Rows from block 2 of a small image deblurring model, named by matrix and row number. Each number is 128 + 24 x the weight over its row's rms, rounded and kept within 0 to 255. All counts start at 0. Numbers have three digits each.
After each channel's rows are labels from the 100 images, of 14976, where the channel reaches its highest value: "place" is the part of the image that holds the peak; "top examples" is what is common among them. Only what is clearly more common there than usual is listed. The data: microscope photos of single blood and bone marrow cells.
# conv: 3x3 conv (model.blocks.2.conv.weight, 96x96x3x3, each kernel summed), inputs 0-95

conv.73:140101146148149158091145102096115093069119120139134153110148117101138122121099129080094128159127127108104120127163121121147130139140106121080119154086128174140142112145126128150155152164107116136091137131109115110128090122097135158185155156118118174087118175114099130129137102103160099124
place: bottom centre
top examples: smear: peripheral blood; cell type: segmented neutrophil

conv.34:154122147131145142107117165138109158122109142107096133134103084132117138080123111145127119118120110128111130198131151154159150130120131113118093111132115217122129127136154083131176144136153122143128124112138120130139134140114116145114115134099153171139116131228116128127106154103116133142
place: centre
top examples: smear: peripheral blood; cell type: segmented neutrophil

conv.33:184127113147106079122119108122122124098144125115125118119148145130108094145110131120152117179209121166108118122112125137118117179072178153123157131112141165130117138162123113164129102136152145123124112108140144132118123120135117126118117104197127192141134127084143135122110142117149106123
place: middle left
top examples: smear: peripheral blood; cell type: segmented neutrophil

conv.68:122133142094199117128096145155130135139088137084118144139119180168151122147116094098099144099127127124152179131160126132134161127167119143137088160118145131141171123118125136121105158109068099142141132150121125125126107172138132129134121109092136090136105146196112125120141151097132138125
place: bottom right
top examples: smear: peripheral blood

conv.82:103137149159127182122121145123123111177107149175127154141146114097077153130162104140150110115151154108119133117132096105152120132138107141154110145097092074125114172121146142104133156161113157124111111096103075123108097122089120128155125164133121153134101112133123147136084114126088086116
place: middle right
top examples: smear: peripheral blood; cell type: segmented neutrophil

conv.50:125155198146138118123139189074132115116139103114110131121138165152142128175114095129135144169118077113144138139145117135146132126133120104100141176109124104168111113124099150098150143132092133142133097143121114134150165165140134103125104074116097136119131144179086143123161140114149136142
place: top centre; top left
top examples: smear: peripheral blood

conv.26:097132102161162123154146149135124133158089104110131099083112144111106102116084126087153184077145093093128098080102156124117129146144133101118169150133115117127157143165130111143155097131139118144110108157111157153135102084113115174131116147105131129134104112131125147147097101114155126162
place: centre
top examples: smear: peripheral blood; cell type: segmented neutrophil

conv.46:104133069118126109096155136109091154123144185105111103114144115121120143103101108135148102106128153130138127138066142160162125092124123109160147092092147161142152130138115136177147124082127113148162155150161167152115125170122106137083128120123119107130133145130118136103130142143115124065
place: bottom centre
top examples: smear: peripheral blood

conv.8:108125116073145140235114144130106116150097127130156129121149125116146167144152142088143142108120128128137156094138123119183170161118116125133120126125143138145130135114086110112198124151134111150139108115099132110126091135203143109105114149142120115119119134131119126119149120114135108121
place: top centre
top examples: smear: peripheral blood

conv.58:119135155135165129132097146119083119168131157103103134112132114110108130093157195123094158153128152094133114134130146162141122134124131126183107131106129111101129122137130099132130138141101180138118134132159100140194120094074134150142138088132133155161124161147144146076143140086128143136
place: centre
top examples: smear: peripheral blood; cell type: segmented neutrophil

conv.93:128162029136097132159134118133113132151169147131176135142153128117135130130130131132130147164113132160149114132108127147125118143141171107139019125129115129105163117133126136154175174140141140115138077103106130127159100120117118120116133126139117142122143130106145117151121116142112127128
place: top centre
top examples: smear: peripheral blood

conv.10:161128151117138208137191137132109156113140173110106123131116125125139135160106155126135122104123152122108131091131172120157118132121134123110051141139131108144159128120077123184095137129144137105151101135116141132118140126074145098116122117145133129126153131117119114100146112181151106100
place: top left
top examples: smear: peripheral blood

conv.63:111129192141111119125137129099125117147128151120129112139151132104134181143104132141106103117117109127085133131141180147121105141126117115116149113126167117118160145116103109146161091130138104135118172111134020112126132141111153114158164114140115105113148050127128147129138124123103129115
place: centre
top examples: smear: peripheral blood; cell type: segmented neutrophil

conv.40:169130060101095135130142127099176150144128133106155142144135134151158102167131120146151111097133096110127143137101170122095102110102118167152104099099120114141170122103130188160151120140160115116166109148149183109135139109137140107106174134162133102104157131117134131102115141128126140127
place: top centre
top examples: smear: peripheral blood

conv.11:165121115175129164162151106105118135148124196121130174165133142096144165100129174159123116166113113154108116109142136138121136131136153126169138119105157152123125108117153121135126130143099136118117167158097099114128101095130120109088158108143115107127158125103134086065104118140157160114
place: centre
top examples: smear: peripheral blood; cell type: segmented neutrophil

conv.55:115137119103116108143129134139120123150157152121112167107118134118127133093173103102124143135141088139145122161122128107162146119090143110130122131103129149114151133179205129166208130102185135114134126144167150133107156117154108091117148136106089156113118145157092117128110094129125113113
place: centre
top examples: smear: peripheral blood; cell type: segmented neutrophil